Weights of a small encoder-decoder audio transcriber: decoder norm layernorm.
Rows from block 7 of the audio encoder of a small encoder-decoder audio transcriber, named by matrix and row number. Rows with one number belong to one channel. Each number is 128 + 24 x the weight over its row's rms, rounded and kept within 0 to 255. All counts start at 0. Numbers have three digits each.
Before each channel's rows are labels from the 100 clips, of 14976, where the channel reaches its highest value: "strongest on" is what is common among them. Only what is clearly more common there than usual is listed. The data: short read English sentences (LibriTTS-R). In brackets: how many of the 100.
# convs1: first pointwise conv (encoder.blocks.7.convs.1.weight, 240x240x1), inputs 0-119
# convs3: second pointwise conv (encoder.blocks.7.convs.3.weight, 240x240x1, transposed), outputs 0-119

strongest on: voice: female (86)
convs1.25:143142093111141113119056174130113141123126159180119125130141097145129150155136157120100129121138151112115186125167124148195138138138137125149163163140118116118140167105097126097111159153118085180150123130131103138114120109139112111118147097135130129092140141173144127098118138098133132140104093099127140138107167124129144139100093173119110208127138130124132146
convs3.25:161161132120119147151086124150110177153173063103106116142148123170135131123115079123138107148117115124125092157136168146141104073133113152140123135091122093169167108142080143134105155158093134108139133163113149150148111153150184116115138138111129114113133162148155131117116157102123130136111141115120130162119145136145149156127097127150142138108142111123165186

strongest on: voice: male (82)
convs1.52:161180145167127133133145135144084108090121130178095119104121129127130131157078132151151104166165151098139116168109144123180148145136139083111121113059133105141136150128112142142142170110103151092123128121154132137123130176156114141115139175113076124129129102118142123128132117152143122113091131145123112116103121116133138135122117168142101128122133135076115159
convs3.52:157118105095115153158129127097155094152103120141119116130128133135104141146142189133155149113067163182156106139139108148094113112154127113119140115126102148147145166154097137115160089094125087139155135145144165134076110131113121107117127142187095110079134135090163151101115114132146095111112096124146143176107150087115134187147108157145122108154126097118142136

strongest on: voice: female (93)
convs1.54:133075086116128132110111121114111112119122137134128099125128125155112148115131133149090172086093061144142163107133139103192153125170170128112147078118123096138125111130127112109172145152131058135123104101132121151114131139128144121122143125087128135127150137169154125154123151154128119101124126154119142143095155154155120107085127107178103125133082167141125161
convs3.54:148152114128137127167109113168119112121118129137172151148188159113122139188142160124108091111113155130153130146135145177143139137143118102117155123152122137158141163149158120124083182158093118152173106109117077138125180146128154119142132133132149124144109162121099058114146180116168145115085189095128107106113117129095148137131117110131115111148155145112106123

strongest on: voice: female (91)
convs1.125:141133163125077115100118167132156150134090122159124126131138169151119066150104145131141092155103124123123144131162134111163118096145100106112133127092108100096118073151096150144113114109163143122126070112111111109093149150151120136119128168117144117109112142136138148127133109087139137147175145135179103184082130123082128123149173139119098119131093138103110125
convs3.125:079108140103171117151122108126136163136106126101131117123092173106116102127162129147145110144103105116123109201136111128087103135157110131184168146116113097093096100167121134142127116126119097114117155122137108103081155114154077151076146116118100134100099178105131127150136125141130146160125149108151097142153100131063171126107087114122091157092149139114148126

strongest on: voice: female (93)
convs1.93:136144110136119111169156117159126105145123127155135149094148119148122095146137127158093082144145084146105168096131093099147156177129166112133113149175128150127153102150073120111120142103112142103140133120124095149141132145167165129102098184093170100153135126128148125125141136079097117142128133105167107201161134139140109135126090164155108154122126116144120126
convs3.93:097110147172105130075125142068107172153142139162105116157144087090123129112132131105150128117081136112119126112143110118118143128093108151096114107145144124116142144154138097217170103147162141127129129151130128139101158114108115147108097109152109120129126130116075124156093076150146138112146096131179121089111102119080108141132126129123173163092168143103103099

strongest on: voice: male (74)
convs1.170:154148124135182161116156075137133151120109127164148151128079127123129125156103127135134122130142094168103114135126065150152170136096180145133125143191087126151132136132132059124151135145138113163110079131106105149101180136155111154100167096164122156144144113118112164149093135104154113112134140128080086148124130119129124140157085126095121150145091152131111124
convs3.170:110146126131156137099118139127135138119131151117137159155173113113112140112127110104151155102123190117100130113151097120131113065092128100131117103104123129145173126092120085100081141149100079165134134128128120087098099109144151125149155096137080123141135136138120152094119142128163108099156186133125105142141130092152186114120125124116137118140116145123143124

strongest on: voice: male (84)
convs1.156:120139128128176146109165087131179176130103105155108119090160097117142155122114141130076113133145150158099169188103152141126139125123145146192123100040117125152113120151116148099166174114174121147135133120126145134133134136094135164162102110108141120147108101136172168128113128135112122073127112110091076145148149118104117143121109169149112134127126085146131120
convs3.156:144122118182143151109088138130171143114115143114124144131097135107096123133114108109117135108096125131114136127176114099111141122102107155109143149151081126166134115129132128104165107129075123169127125162126121110106080135123117140131141132179109084102152128116104127125125170143117167123158147115142114199151157060153100171128128161093154150101115117109140109

strongest on: voice: male (92)
convs1.118:107103128120123172162116122165138111079113117169122116078120151135163132118087136118111129160148129135110132116138147109096114129125128102133110140059132126135121149075156103116136112139127159143127125139170111088159090163115138157081132123123146142143155100120161108127111107122106118089119158107108101110113107125112152086097140123097099166167110121120106114
convs3.118:075169157127126100133167118127122129154125112123089138077150115149122128134113140081122104147123176107158139140151124103150126125142161099156118132123154135112112105147129123118150118181187105125151153092122129118097116121129091106121121119130110102103146120155112094107123135113120067119132116158158081130153161167123105121165103120175128117156130132096148137

strongest on: voice: male (75)
convs1.94:137159123108132113132128106087168106112123155114088136164127111088160108154110148118131151108076159133137150149118175119136101114140124158183078095124141124136129151111134113139126156118090176123138111089120087136120145138153132087141160106115170150135123116120143135137177124115110180131085119132104117134130183138121132149131118069099094143117107115159149110
convs3.94:162118105125082133122148125139117183115109153143081116087142107103117136144152169135142089093100122099157123149125149156115112132133134115134212122129149149115112142105141108103133087104099172091099142123099131109129110090085140136148120118130123171130123152135177130130113085123146136113125163077126119117122079114136156091098145169108153107162146117094148111

strongest on: voice: female (88)
convs1.238:131124131130135101129105132103100093121126139107123146139129126164125123155110159116140106111158149113145093112102130164132134128075147130105133108139083147145141154159080089147135129066142113085095100112104162109091130117140092129164152136128163099133115152148111135098124100132142132157157171131123105150101122136113159162148136134108130138140179155122160130
convs3.238:161156109120129124115113094176125093139140091152151133197128179176145148130107106112124109100127140112127132113119134122114166122106137133129111141131137127148135139193154108112106137121143111119163140143182143134106114114137149110118128124146161126128143107145096169140102097140102140100134202105119124076127144130143102112161110111112115116140118153134103117