From a checkpoint of a small encoder-decoder audio transcriber.
Model: 15.2M parameters, encoder norm layernorm, decoder activation gelu_tanh.
Training: 4000 steps, batches of 48.
Data: trained on short read English sentences (LibriTTS-R), 26041 training examples, 7.4 epochs.
Rows from block 3 of the audio encoder of a small encoder-decoder audio transcriber, named by matrix and row number. Rows with one number belong to one channel. Each number is 128 + 24 x the weight over its row's rms, rounded and kept within 0 to 255. All counts start at 0.
After each channel's rows are labels from the 100 clips, of 14976, where the channel reaches its highest value: "loudest" is the band of the loudest frequency at the time of the peak. Only what is clearly more common there than usual is listed. The data: short read English sentences (LibriTTS-R).
# convs1: first pointwise conv (encoder.blocks.3.convs.1.weight, 192x192x1), inputs 96-191
# convs3: second pointwise conv (encoder.blocks.3.convs.3.weight, 192x192x1, transposed), outputs 96-191

convs1.18 [152 106  87 144 138 156 163 101 120 182 140 122 131 165 131 149 106 144 134  53 129 118 116 127 107 115 113 120 100 125 108  98 151 118 144 115 110 137 156 115 163 126 107 145 131 151  95 137 109 148 129 143 116 106 138  51 139 149 191 116 153 105 151 137 140 166 134 202 107 129 134 144 149 151 126 107 108 145 155 136 118 158  96 125 151  98 134 140 126 126 143 163 105 105 133 108]
convs3.18 [141 136 126 122 160 120 110 112 143 138  99 154  88 128 135 118 154 127 160 139 113 138 121 127 136 124 151 137 107  89  62 159 112  67 111 118 140 108  92 128 143  79 143 146 126 125 107 109 139  99  82 119 131 162  86 118 138 119 140 136 100 139 134 136 117 128 112 141 169 133 107 144 159 108 115 116 143 141 126 137 126 101 125 167 108 183 148 106  82 122 179 161 111 122 104 145]
loudest: 4000 to 8000 Hz

convs1.1 [105  70 148  93 103 135 140 110 150 137 104 134  99  79 126 157 127 128 126 137 169 116 144 154 121 143 138 115 119  91 160 151 124 123 161 121 133 118 111 108 159 129 138 136 123 152 110 110 169 104 117 108  91 126 132 164 140 159 168  82 148 145 140 105 142 132 112 105 158 149 125 163 179 101 148 119 124 115 117 100 149 186 151  81 121 129 155 121 138 129 115  90 147 146  97 109]
convs3.1 [108 126 109 103  92 152 130 138 124 133 139 142  84 180  94 105 144 135 160 113 122 115 177 132 171 127 104 116 132 119 133 138 108 127 140 100 140 105 112 130 122 133 104 103 135 134 148  93  83 126 149 127 132 121 136 114 123 126 144 154 151  67 115 143 163 136  95 125 138 119 167 129 103 146 126 128 143 142 154 137 124 109  78 121 112 168 148 152 183 101 150 164 116  86 136 159]
loudest: 500 to 1000 Hz

convs1.133 [148 137 132 127 114 106 167 177  66 159 159 104 156 145 112 127 117 104 134 110 128 129 122 123 111  94 125 132  72 119 131 129 116 130  89 145 147 122 125 107 136 160 109 102 125 119 142  97 140 138 177 123 154  89 130  84  92 195  98 165 162 137 125 185 116 120 148 107 135 155 144 150 134 112 149 134 108 168 104  84 116 103 171 136 154 114  95 110 137 145  93 105 129 141 143 107]
convs3.133 [149 106 129 136 139 141 147 129 124 153 132 125 124 116 139 132 162 149 111 106 115 145  85 168 175 155 176 124 126 105 162  93 150 101 152 137 139 155 178 105 114 142 134 144 110 142 104 125  98 152 143 133 119 119 126 139 113  93 145  98 138  95 146 135  92 132 129 120 120 164 151 129 144 133 148 142 156 124 139 148 121 146 117 111 130 134 169 117 147 123 154 125 139 116 181 106]
loudest: 250 to 500 Hz

convs1.42 [153 106 135 149 151 139 117  99 138  84 128 109 148 136 130 121 107 150 103 145 149 116 166  99 160 135 151  95 122  98 125 129 157  92 121 103 143  99 127 132 130 157  75 112  99 114 138 134 114 145 104  91 112 128 120 109 125 115 163 128 123 137 124 144 187  97 108 154  94  53 156 128 137 156 107 143 148 115 157 127 155 138 128 136 143 107 136 135 158 129 134 143 140 120 126 133]
convs3.42 [114 124 121 124 147 154 146 102 136 134 105  86 107 146 109 112 153 150 114  59  99 168 159 126 133 137 171 129 135 134 155 137 155 116 135 152 133 155 137 161 127 123 191 115 116 185 132 153 124 123 114 106 123 106  81 123 135 163 179  90 154 121 144 136 142  84 190 124 107 127 129 133 111 118 118  96  77 143 130 103  98 120 130 172 135 128 155 148 114 109 104 118  96 130 145  97]
loudest: 250 to 500 Hz

convs1.143 [105 141 109 141 122 158 153 185 150 122 135 147 152 135 127 183  95 120 139 133  98 100 126 144 150 102 141  85 141 152 130 122 151 117 141 138 116 141 140 150  85 143  72  96 127 113 135 143 171 110 110  74 102 100 101 142 122 190 106 121 111 152  92 109 137 169  80 108 108 117 137 160 116 113 113 141 121 164 156 120 101 141 131 113 137 119 164 141 139 111 105 114 111  56 130  94]
convs3.143 [ 81  99 154  82 119 153 106 134 100 145 138 149  98 132 157 127 148  95 101 130 113 135 149 105 180 103  97 133 110 104 104  98 131 157 130 121 120  93 114  75 141 123 106 110  98 118 149 108 139 140 114 120 135 136 150 122 120 137  76 135 129 131  89 138 106 130 108  94 127  78  96 116 109 105 128 148 152 155 140 154 124 173  99 159 124 168 110 137 125 100 134 136  97  99 158 163]
loudest: 2000 to 4000 Hz; 4000 to 8000 Hz

convs1.116 [153 113 156 125 140 169 170  76 160 148  84 114 123 107 143 114 128 142 105  75 157 104 122 150 119 112 125 131 115 132 131 124 136 138 133 129 129 129 118 124 106 101 109 137 158 157 118  90 143 125  95  73 103  70 107 106 133  72  33 106 162 126 140  99 161 142  84 131 119 120 153  97 117 120 139 142 115 146  97 151 127 136  83 129 165 107 129 138 116  95 115 120 132 130 117 145]
convs3.116 [137 139 119  83 108 144  89 130 145 105 154 134 121 145 110  62 128 148 152 116 147 128 153 120 149 141 152  98 148 183 106 156 121 174 110 156 169 175 118 121 118 137 160 127 136 106 132 121 128 121 123 136 161  97 157 130 136 109 216 115 103 111 146 120 143 109 162  26 135 135 131 131  97 121 131 172 124  97 123 140 136 142 122 116 137 107 132 114 130 143  86 121 133 153 152 162]
loudest: 500 to 1000 Hz; 250 to 500 Hz

convs1.4 [100 138  67 111 145 136 113 142 131 122 138 135 128 134 154  94 165 119 166  97 154 147 148 126 130 146 136 162  63 130 123  98 125 152 100 106 118 138 122 107 125 140 112 132 132  86 158  65 170  85 111  89 140 156 117 112 132  70 170 131 151  99 145 154 151 123 129 126 136 131 129 127 141 113 114 108 129 153 158 125 121 148 161 153 125 155  92 122 100 122 102 156 107 136 130 110]
convs3.4 [167 112 123 149 131 107 117 146 155 140 108  87 181 140 123 126 172 172 117 103  96 113 163 132 143 150 130 162  79 128  86 174 149 126 127  97 133 136 132 134 127 139 166 132 108 160 104 111 154 129 161 163 150 136 115  99 175  98  84 116 150 137 122 169 135 131 105 109 125 115 109 144 150 126 141 123 141 147 134 156 147 109 113 128  93 100 123 131 132 105  96 116 112 170 142 118]
loudest: 250 to 500 Hz

convs1.118 [131 116 130 156 116 109 152 169 155 116  91 151 138 160 132 175 126 114 159 132 105 127 167 188 102 108 132 138 109 145 111 121 150 112 152 140 179 113 130 136 154 145 140 118 145 106 141 106 114 150 144 138 139 109  97  81 120 134 135 104 135 174 102 124 136 130  88 130 139 104 115 104 126  88 123 144 141  93 153  82 146 116 164 122 138  91 105 130 100 102 115 120 166  98 121 128]
convs3.118 [127 134 144 119 138  73 130 161 142 118 153 115 136  69 143 131 150 148 170 107 120  94 160 149 147 148 109 115  86 138 113 136 107  97 132 112 126 124 153 180 120 113 109 140 132 147  91 137 128 136 117 141 177 151 101 136  77 171 151 134 131 132 136 144 171 116 115 112 142 147 158 129 109 140  67 133 149 138 121 132  74 118 160 137 132 167 162 101 131 115 132 147 162 125 160 131]
loudest: 500 to 1000 Hz

convs1.106 [136  98 149 144 127 128 123 119 111 121 125 136 122 129 109 134 124  85 133 135  70 161 163 177  97 103 142 126  85 146 140 139 131 172 151 139 120 149 148 141  81 178 134 150  97  97 112 130 148 170 141 166 139 125 102 138 137 150 119 137  90 127 163 121 146 102 127 134 112 121 106 138 124 111 134 128 153 136  86 167 131  59 130 153 154 105 166 137 159 123 139 109 151 149 122 131]
convs3.106 [118 103 124 125 128 141 133 122 163 104 143 133 145 126  97 154 121 147 111  92 186 163 137  93  92 111 120  52 116 126  97 161 128 112 113 129 109 149 123  73 125 166 142  77 106 127 168 148 141  85 121 103 102 134  86 195 121 116 130 117 124 134 108 147 109 114 139 103 135 119 116 141 156 125 115 105 112 153 126 106 131 125 106 135 100 128 190 163  93 110 106 116 144 146 128 141]
loudest: 1000 to 2000 Hz

convs1.5 [140 119 166 129 129 132 133 145 140  90 116 108 102 103 122 132 101 133 117 167  60 137 117 106 142 126 155 133 112 115 131 121 132 127 115 142  84 111 100 121 117 116 149 125 112 142 137 128 106 128 130 158 105 122 158 136 105 131  88 108 111 147 171 150 125 100  76 114 127 119  93 150 127  94 190 149 134 129 105 149 123 137 134  83 109  95 117 170 111 121 141  96 119 107 116 165]
convs3.5 [144 127 174 146 151 110  98 117  86 182  87  98 131 166 122 132 150 133 121 148  99  70 141 175 103 104 106 119 119 142 142 136 123 142 129  97 111 133 126 110 171  95 100 101 105 138 108 155  82 125 137 119 104 149 103 149 155 101 119  91  93 119  99 131 151 165 136 126 119 181 132 125 115 134 138 135 140 124 158 102 137 157  83 160 114  94 104 120 147 120 143 120 147  98 128 158]
loudest: 500 to 1000 Hz

convs1.93 [172 122 118 139 137  98 153  98 159 121 121 142 121 136 105 130 161  88 128 161  93 141 122 104 107 150 132 148 171 168  99 113 147 166 135 148 127 126 129 122 124 140 128 106 139 146 141 141  90 159 101 127 103 140 160 149 135 157 141 132 176 114 109 119 142 103 148 197  95 121 121 139  84 122 151 112 121 113 127 107 162 172  87 154 109 130 122 159 111 123 108 110 159 103 116 123]
convs3.93 [115 123 106  80 179 103  95 102 107 165 141 131 145 118 121 104 111  83 151 137 116 137 169 122  79 121  82 124 155 107 104 152 148 128 132  87  87 108 144 158 120 139 126 116 199 153 113 128 138  80 148 115 105 163 100 135 151 169 129 116 120 103 108 173 148 131 136 154 125 126 173 127 109 140 129 165 172 105 153 113 133 115  95 162 104  91 168 113 118 133 171 131 112 145 103 127]
loudest: 250 to 500 Hz

convs1.73 [145 129  80  95 108 123 146  93 163 131 108 120 153 100 137 146 138 157 160 133 148  94 110 110 126 144 119 134 121 135 119 114 125  95 134 110  48  85 125 140 128 102 139 124 122 111 130 138 129  98 147 120 167 130 145 104 147 117 150 147 174 120 140 135 115 166 133  91 125  94 148 138 118 132 111 131 125 139 107 111 137 112  80  99 109 133 170 126 131 134 145  92 138 145 152 120]
convs3.73 [102 150 108 129 145  76 106 115  99 154 109 120 166 158 130 130 127 116 128 144  80 168  99  93  80 109  89 130 121 113 145 168 141 153  94 131  98 149 151 125 160 142 136 132  98 183 147  74 132 124 106 107  86  99 106 112  98 157  98 126 106 141 131 124 148 107 135 152 154 113 115 114 128 140 193 141 110 129 113  96 127 126 155  96 126  98  79 150 134 102 112  98 123 147 104 146]
loudest: 250 to 500 Hz

convs1.134 [117 119 143 172 132 140 131 119  83 154 126 134 119 148 136  98 142 111 146 134 116 121 103 103 112 105 107 134 136 108 134 168 157  95  79 144 110 139  92 145 156 135  94 130 142 107 120 122 127 116  98 133 171 111 132  86 144 135 149 132  83 140 138 133 145 160 101 144 129 116 129 160  82 104 158 134 157 132  72 127 116 142 139 143 154 143 101 149  93 135 160 151  75 128 108 137]
convs3.134 [159 108 100 155 102 115 127 133 127 111 146  97 151 129 111 116 132 110 133 161  77 142 117 154 137 153 118 179 137 129 116  97 139  74 131 140 134 126 134 122 197  90 133 112 125 124 124 113  90 184 125 113 170 134 137 127  99 135 160 131 154 170  92 162 140 103 131 173 150 173  85 123 163 114 170 108 107 137  99 132 136 155  99 108 129 143 153 120 119 116  86 150 124 138 129 103]
loudest: 500 to 1000 Hz

convs1.63 [131  98  77  83 114 142  90 121 136  94 144 105 137 167 139 194 127  93 133 122 164 131 105 104 120 112 124 161 120 140  78 136 135 124 114 108 145 147 101 132 118 163 123 106 105 129 121 175 117 140 127 131 104 192 145 111 107 148 127 128 175 151 112 121 121 102 101 156  98 110 109 122 121 157 122  97 142 135 105  70 156 128 110 120 117 165  92 102 161 118 104 176 156 119 146 127]
convs3.63 [128  97 138 132 120 150 132 139 111 128  82 142 167 127 148 132 107 190 156 134 140 115 171 123 106  83 120  76 129  73 139 154 140  97 141 114 147 151  96 159 153 145  94 101 123 125 118 114 112 105 115 145 123 161 129 150 101 144 114 128 142 113 137 132 114 104 147 159 155 127 138 152 111 168  96 116 177 153 108 143 116 126 107  85  78 137 102 159 174 171 129 164 142 150 130 110]
loudest: 250 to 500 Hz

convs1.51 [ 95 176  97 186 107 156  81 117 111 189 119 151 139 125 137 140 126 144 107 106 122 152  92 142 122 111 133 109 133 121  97 133 124 128 113 146 114 128 122 125 122 128 121 138 151 129 138 161 121 133 127  92 145 114 120  92 115 122 116 137 148  93 137  95 141 142 112 149 122 124 105 158 141  81 129  99 156 142 157  70  90 121 162 127 127 102 126 149 131 131 162 140 139 142 110 142]
convs3.51 [139 105 132 136  64 133 120 140 155 175 113 170 132 178 117 128 153 125 146  87 116 140 118 160 133 138 115 164 106 132 117 132 125 118 155 137 140 156 139 156 111 118 148 135 163 127 173  95 139  90 145 131 100 140 171 106 172 126 127 119 150 104 128  95 121 174  69 142 134 158 143 147 148 117 143 103 144  98 138 131 128 175 149 120 137 113 113 194 158 140  95 100 134 143 115 126]
loudest: 4000 to 8000 Hz

convs1.90 [ 84 106 147 113 133  93 124  77 140 117 105 147 119 124 139 148 117 134 141 117  94 123 157 139 130 170 116 141 141 106 173  79  94  90 156 137 120 128 132 135 128 151 164 135 140  99 139 135 129 129 166 119  96 119 137 124 119  88 188 139 167 147 176 103 149 128  97 117 152 193 145 139 122 137 119 106 102 158  97 112 129 108 121 123 137 106  76 134 106 124 136  84  61 131 141 101]
convs3.90 [145 110  96 132  68 111 117 148 134  89 152 153 155 108 147  69 130 136 109 101 131 111 138 120  73 134 108 124 125 163  91 101 112 147 135  96 137 122 134 103 145 110 107 144 162 174 137 142  68 124 133 143 156 133 144 139  77 110 110 166 167 122 119 110 126 124 178 164 135  95 118 126  87 110  91 128 146 130 124 126 155 113 129 126 141 124 147 126 108 108 180 147 139  88 127 108]
loudest: 500 to 1000 Hz

convs1.171 [102  98 229 119 117 136 126 160 118 143 120 141 127 157 153  81 137 140 154 127 139  76 135 134 175  95 107 115 108 105 144 107 108 113 154 123 105 150 117 169 110 184 124 160  86 106 150 133  85 133  78 108 110 142 124 136 141 182 105 156 113 155 130 165 105 192  95 177 138 128 107 152 132 158 128 102 137 137 126 117 114 137 125 160 114 114 121 119 133 101 130 117  53 132 116 143]
convs3.171 [119 125  92 148 125 150 162 140 132  95 148 145  91 125 174 152 138 179 140 110 119 110 112 155 167 155 166 145 143 156 139 146 118  66  94 100 113 106  87  96 171 165 134 126 134 140 154 121 133 122 107 114 144 104  70 141 130 113 111 104 138 145 126 120 108 161 115 100 132 101  93 116 153  98 130 143 110 168 131 183 109 128 111 132 133 132 136 119 106 135 137 144  81 159 141 153]
loudest: 250 to 500 Hz

convs1.58 [113 164 149 101 139 127 132 131 167 164 125 129 100 122 139 133  97 126 129 156 130 120 146 134 152 131 132 137 123 143 155 136 143 108 156 121 121 111 142 114 144 133 133 141 134 118 111  94 152 134 173 114 112 169 133 104 128 149 124 113 127 120 128 136 119 162 132 135 124 124 107 110 146 156 101 123 120 156 166 149 104 134 123 155 124  83 136 152 129 141 120 115 158 128 159 138]
convs3.58 [154 157 154 121 163 113 119 124 178 158  88 115 156  92 157 139 141 136  90 143 140 127 120 130 146 172 120 116 144 156  69 185  98 129 112  96 149 141 139 146 120 176 105  96 160 124  95 105 137 127 100 177 156 128 101 144 133 106 131 148 128 135 131 126 165 104 135 149 133 179 129 106 109 127 100 158 137 111 131 108 151 107  95 106 119 105 170 106 100 163 143 155 144 135 124 112]
loudest: 500 to 1000 Hz

convs1.68 [171  96 125 107 129 137 143 124  92 127 138 139 161 106 143 116 124 110 116 128 141 136 122 134 167 149 135 132 109 169 121 136 111 103 129  95 131  93 142 118 147 100 132 145 146 146 102 144 161 120 143 102 125 141 136  98 140 110 152  97 169 142 113 133 162  92  97 123 132 114 150 131 125 115 154 122 176 139 147 181 121 136 169 118 110 157  96  69 170 121 110 113 151 138 147 114]
convs3.68 [141  95 155 153 128 125 106 168 157 115 101 158 128 141 106 129 159 144 135 137 132 148 135 121 122 128 128 122  82 117 140 135 140 112 162 163 151 124 105 106  52 133 165 122 145 153 117 169 165 122 121 129 112 149  94 116 142  77 159  88  85 166 146 136 110 135  83 123 145 157 146 144  99 127 141 138 105 100  79 160 135 184  99 144 121 141  83 111  96 108 101 131 104 104 159 171]
loudest: 2000 to 4000 Hz

convs1.185 [158  97 141 107 152 146 129 113 105 144 103 133 126 155 158 103 172 154 131 148 127 130 151 133  97 129 145 120 110 129 140 113 120 106 112 139 102 117 124 105  86 110 126 112 137  94 148  97 120 119 123 131 168 128 125 160 155 112 140 117  85 116 157 168 155 101 125 140 142  80 120 148 132 118 120 107 130 163 150 149 149 139 194 106 111 149  99  95 147 110 149 103 107 148 123 134]
convs3.185 [148 168 118 189 108  90 149 153  95 113 128 132  94 102 118 139 116 154 146 155 156 143 109 133 100 147 129 140 101 153  86 136 143 157 117 130 153 135 118 137 100 156  85 123  96 116 122 123 149 141  93 118 130 120 111 159 155 134  98 174 126 131 152 141 116 119  97 134 145 150  82 138  92 117 134 137  84 135 123 183 148 122 159 146 142 136 122 156 200 158 105 103 129 102  96  86]
loudest: 1000 to 2000 Hz

convs1.60 [122 187 103 166 123 107 136 100 147 116 150 145 127 134  75 109 112 117 110 126 135 134 147 129 133 176 115 151 109 115 170 159 112 130  99 154 114 123 137 122 107 104 102 163 126 126 117 138 114 124  82 124 136 122 120 162 114 163 118  88  96 102 144 161 128 140  24 129 115 148 112  95 128 104 142 143 130 115 121 151 111 115 159 168 111 151 132  83 101 112 128 135 127 132 138 108]
convs3.60 [100 145 152  90 122 152 145 112 118 139 129 119 163 165 184 123 120 148 166 156 157 200 156  87 116 150 130 106 128 119 124 119 108 176 103 175 113 101 133 180 160 118 121 134 157 161 138 122 119  73 103 124 102 136 116 126 113 167 127 135 150  88 110 151 133  85 162 119 134 110  89 150 159 126 141 100  97 119 134  95 121 146 166 135 117 140 133  97 104 159 126  90  98 108 100 110]
loudest: 500 to 1000 Hz

convs1.101 [150 132 157  59 120 121 171 141  89 128 118 124 124 135 123 169  86 126 131 143 137 111 136 100 137 125 108  89 132 111 123 163 151 123 123 148 136 100 111 127 162 102 158 106 156 105 161 155  88 140 106 120 145 145 148 110 132 120 123  96 146 149 140 157 112 128 105 122 169 138 157 104 128 166 108  61 105 126 130 172 124 117 114 108 129 127 134 121 131 137 166 126 159 141 137 153]
convs3.101 [103 182 168 119  97 106  84 139 160 126 135 131 118 101 103  94 129 119  96 128  98 125 178 147 162 137 126 166 104 112  74 121 133 104 121 110 129 101 154 181  99 152 109 142 139 125 116 164 112 203 181 122 142 131 132 139 121 156 138 148 149 134 130 108 114 120  76 132 154 173 118  97 121 135  91 123 126 113 140 104 128 136 154 129 112  72  65 114 119 160 107 111 116 173 137 146]
loudest: 250 to 500 Hz

convs1.131 [137 148 110 157 166 100 140  72  89 114 113  79 122 137 141 142 117 152 132 129  96 128 139 110 117  96 136 133 105 129 112 127 134 124 129 167 103  97 119 141 169 132 122 132 100 145 170 118 121 153 127 116 194 132 129 105 126 120 107 151 142 126 124  67 131 140 133 139 114 128 143 108 150 117  93 125 112 109 141 127 131 149 147  84 132 121 145 121 105  87 147 116 169 115 134  97]
convs3.131 [ 97 172 157 128 140 102 110  78 129  82 158 161 148 174 108 128 125 118 158 121 144 129 110 144 125 126 104 105  82 111  75 145 106 116 128 118  81 145 123 186 121 133 127 156 146 157 146 145 132 126 138 127 130 137 152  79 142  94 191 133 134 172 128 138 117 111 124 154 128 120 145 103 155 112 143 127 118 195  84 166 125 122 139 153 123 136 105  91 119  97 108 102 163 131 107 124]
loudest: 250 to 500 Hz; 500 to 1000 Hz

convs1.189 [105 121 121 137 117 113 107  99 119 139  73 126 122  91 114 123 137  90 162 114 127 113 158 111 141 130 163  82 142 150 114 147 162  93 127 134 115 159 127 125 136 164 131 124 104 131 166 103 102 122 106 118 134 136 103 135 122 111 152 161 109 143 122 109 174 154 157 126 146 127 129  99 148 166 142  98 135 135 145 119 103 123  91 117 101 128 169  90 126 150 140  46 100 152 127 151]
convs3.189 [ 96 155  95 131 106 143 169 154 141 159 113 152  95 108 120 135 128 151  98 149 183 123 120 133 112 143 101 161  93 162 132 130 148 125 165 126 125 107 141 153 127 169 155 157 127 136 116 111 127  61 159 114 117 150 100 166 135 104 110 115 120 128 145 159 156 120 127 111  76 120 116 130 170 127 141 144 146 142  97 143 121 165 119 133 112 134 138 168 135 133 112 137 131 154 164 118]
loudest: 250 to 500 Hz

convs1.127 [148 180  81 146 175  73 106  58 100 143 114 132 115 179 118 112 180 135 154  99 102 127 166 123 109 127 110 144 131 114 120 134 120 118 145 154 138 137 147  93 139 101 112 112 119 159 117 132 114  89 115 164 118 127 100  99 132 118 146 113 112 122 157 136 117 136 147 132 107 111 109 142 109 124 147 131 107 110 123  98 151 131 129 119 111 133 130 123 134 137 152 148 146  83 122 138]
convs3.127 [119 127 141 149 150 103 117 121 100 142 161 146 109 158 104 136 136 155 144 145 141 148 179 129 169 109  77 115 138 163 151 146 120 125  67 131 121 143 147 114 126 132 162  92 166 124 158  90 116  94 127 102 151 141 127 133 118 117 119 116 148 103 126 104 143 132 108  90 137 145  87 108 108 168 146 122 138  91 118 135 129 100 152 163 131  80 116 139 159 158 144  85 112 144 132 105]
loudest: 4000 to 8000 Hz

convs1.163 [ 85 108 104 109 130 136 156 128 125 103 114 119 145  96 125 102 128 128 143 106 146 177  86 135 155 114 145 135 158 120 105 178 122 119 131 163 115 163 128 109 103  97 108 123 157 126 142 140 107 125 185 155 157 106 133 135 159 136 144 138 143 120 141 200  98 136 139 126 147 105 104 103 149  99 163 113 107 110 120 143 119  95 139 145 146 159 139 153 136 147 110 113 107 119 114 140]
convs3.163 [142  87  88 157 101  92 127 153 105 120 160 119 153 134 123 141 145 103 114 144 136 163 135 106 150 156 107 144 181  98 142 137 113 101 126 103  78 176 144 179 127  97  79 145 136 124 138 158 112 142 100 160 158 111 116 142 138 116 153 119 143  99 128 135 124 118 131 144 132 133 113 172 108 134 108 138 143 132 154 155 115 145 133 136 114  67 122  95 118 120  98 162 128  82 139 101]
loudest: 2000 to 4000 Hz

convs1.146 [103 116 132 164 160  80 132 145 141 135 117 169 136 102 116 147 113 164  82 124 125 132 146 137 116  83 146 129 112 127 140 115 119 124 110 127  69 130  86 126 148 143 111 117  89 106 172 144 134 136 110 106 111 113 132 145 126  80 121 150  64 125 157 183 110 117 118 131 185 132 140 147 102 133 128 180 104 121 151 108 129 136 110 119 138  92  73 167 104 132 133 141 130 143 129 126]
convs3.146 [145  94 117 131 157 112 123 111 122 133 127 125 125 116 140 154 149 125  97 169 126 149  66 129  97 111 141 112  93 141 123 165 147 138 155 118 126 125 172 153 159 134 130 156  93 126  52 115 120 169 126 182 155 144 133 120 117 109 133  97 168 115 126 126 131  88 148  89 179 153 140  91 149 145 122  93 107 136 146 118 119 131 148 167 131 139 185 160 187  79 158 143 139 121 129 138]
loudest: 500 to 1000 Hz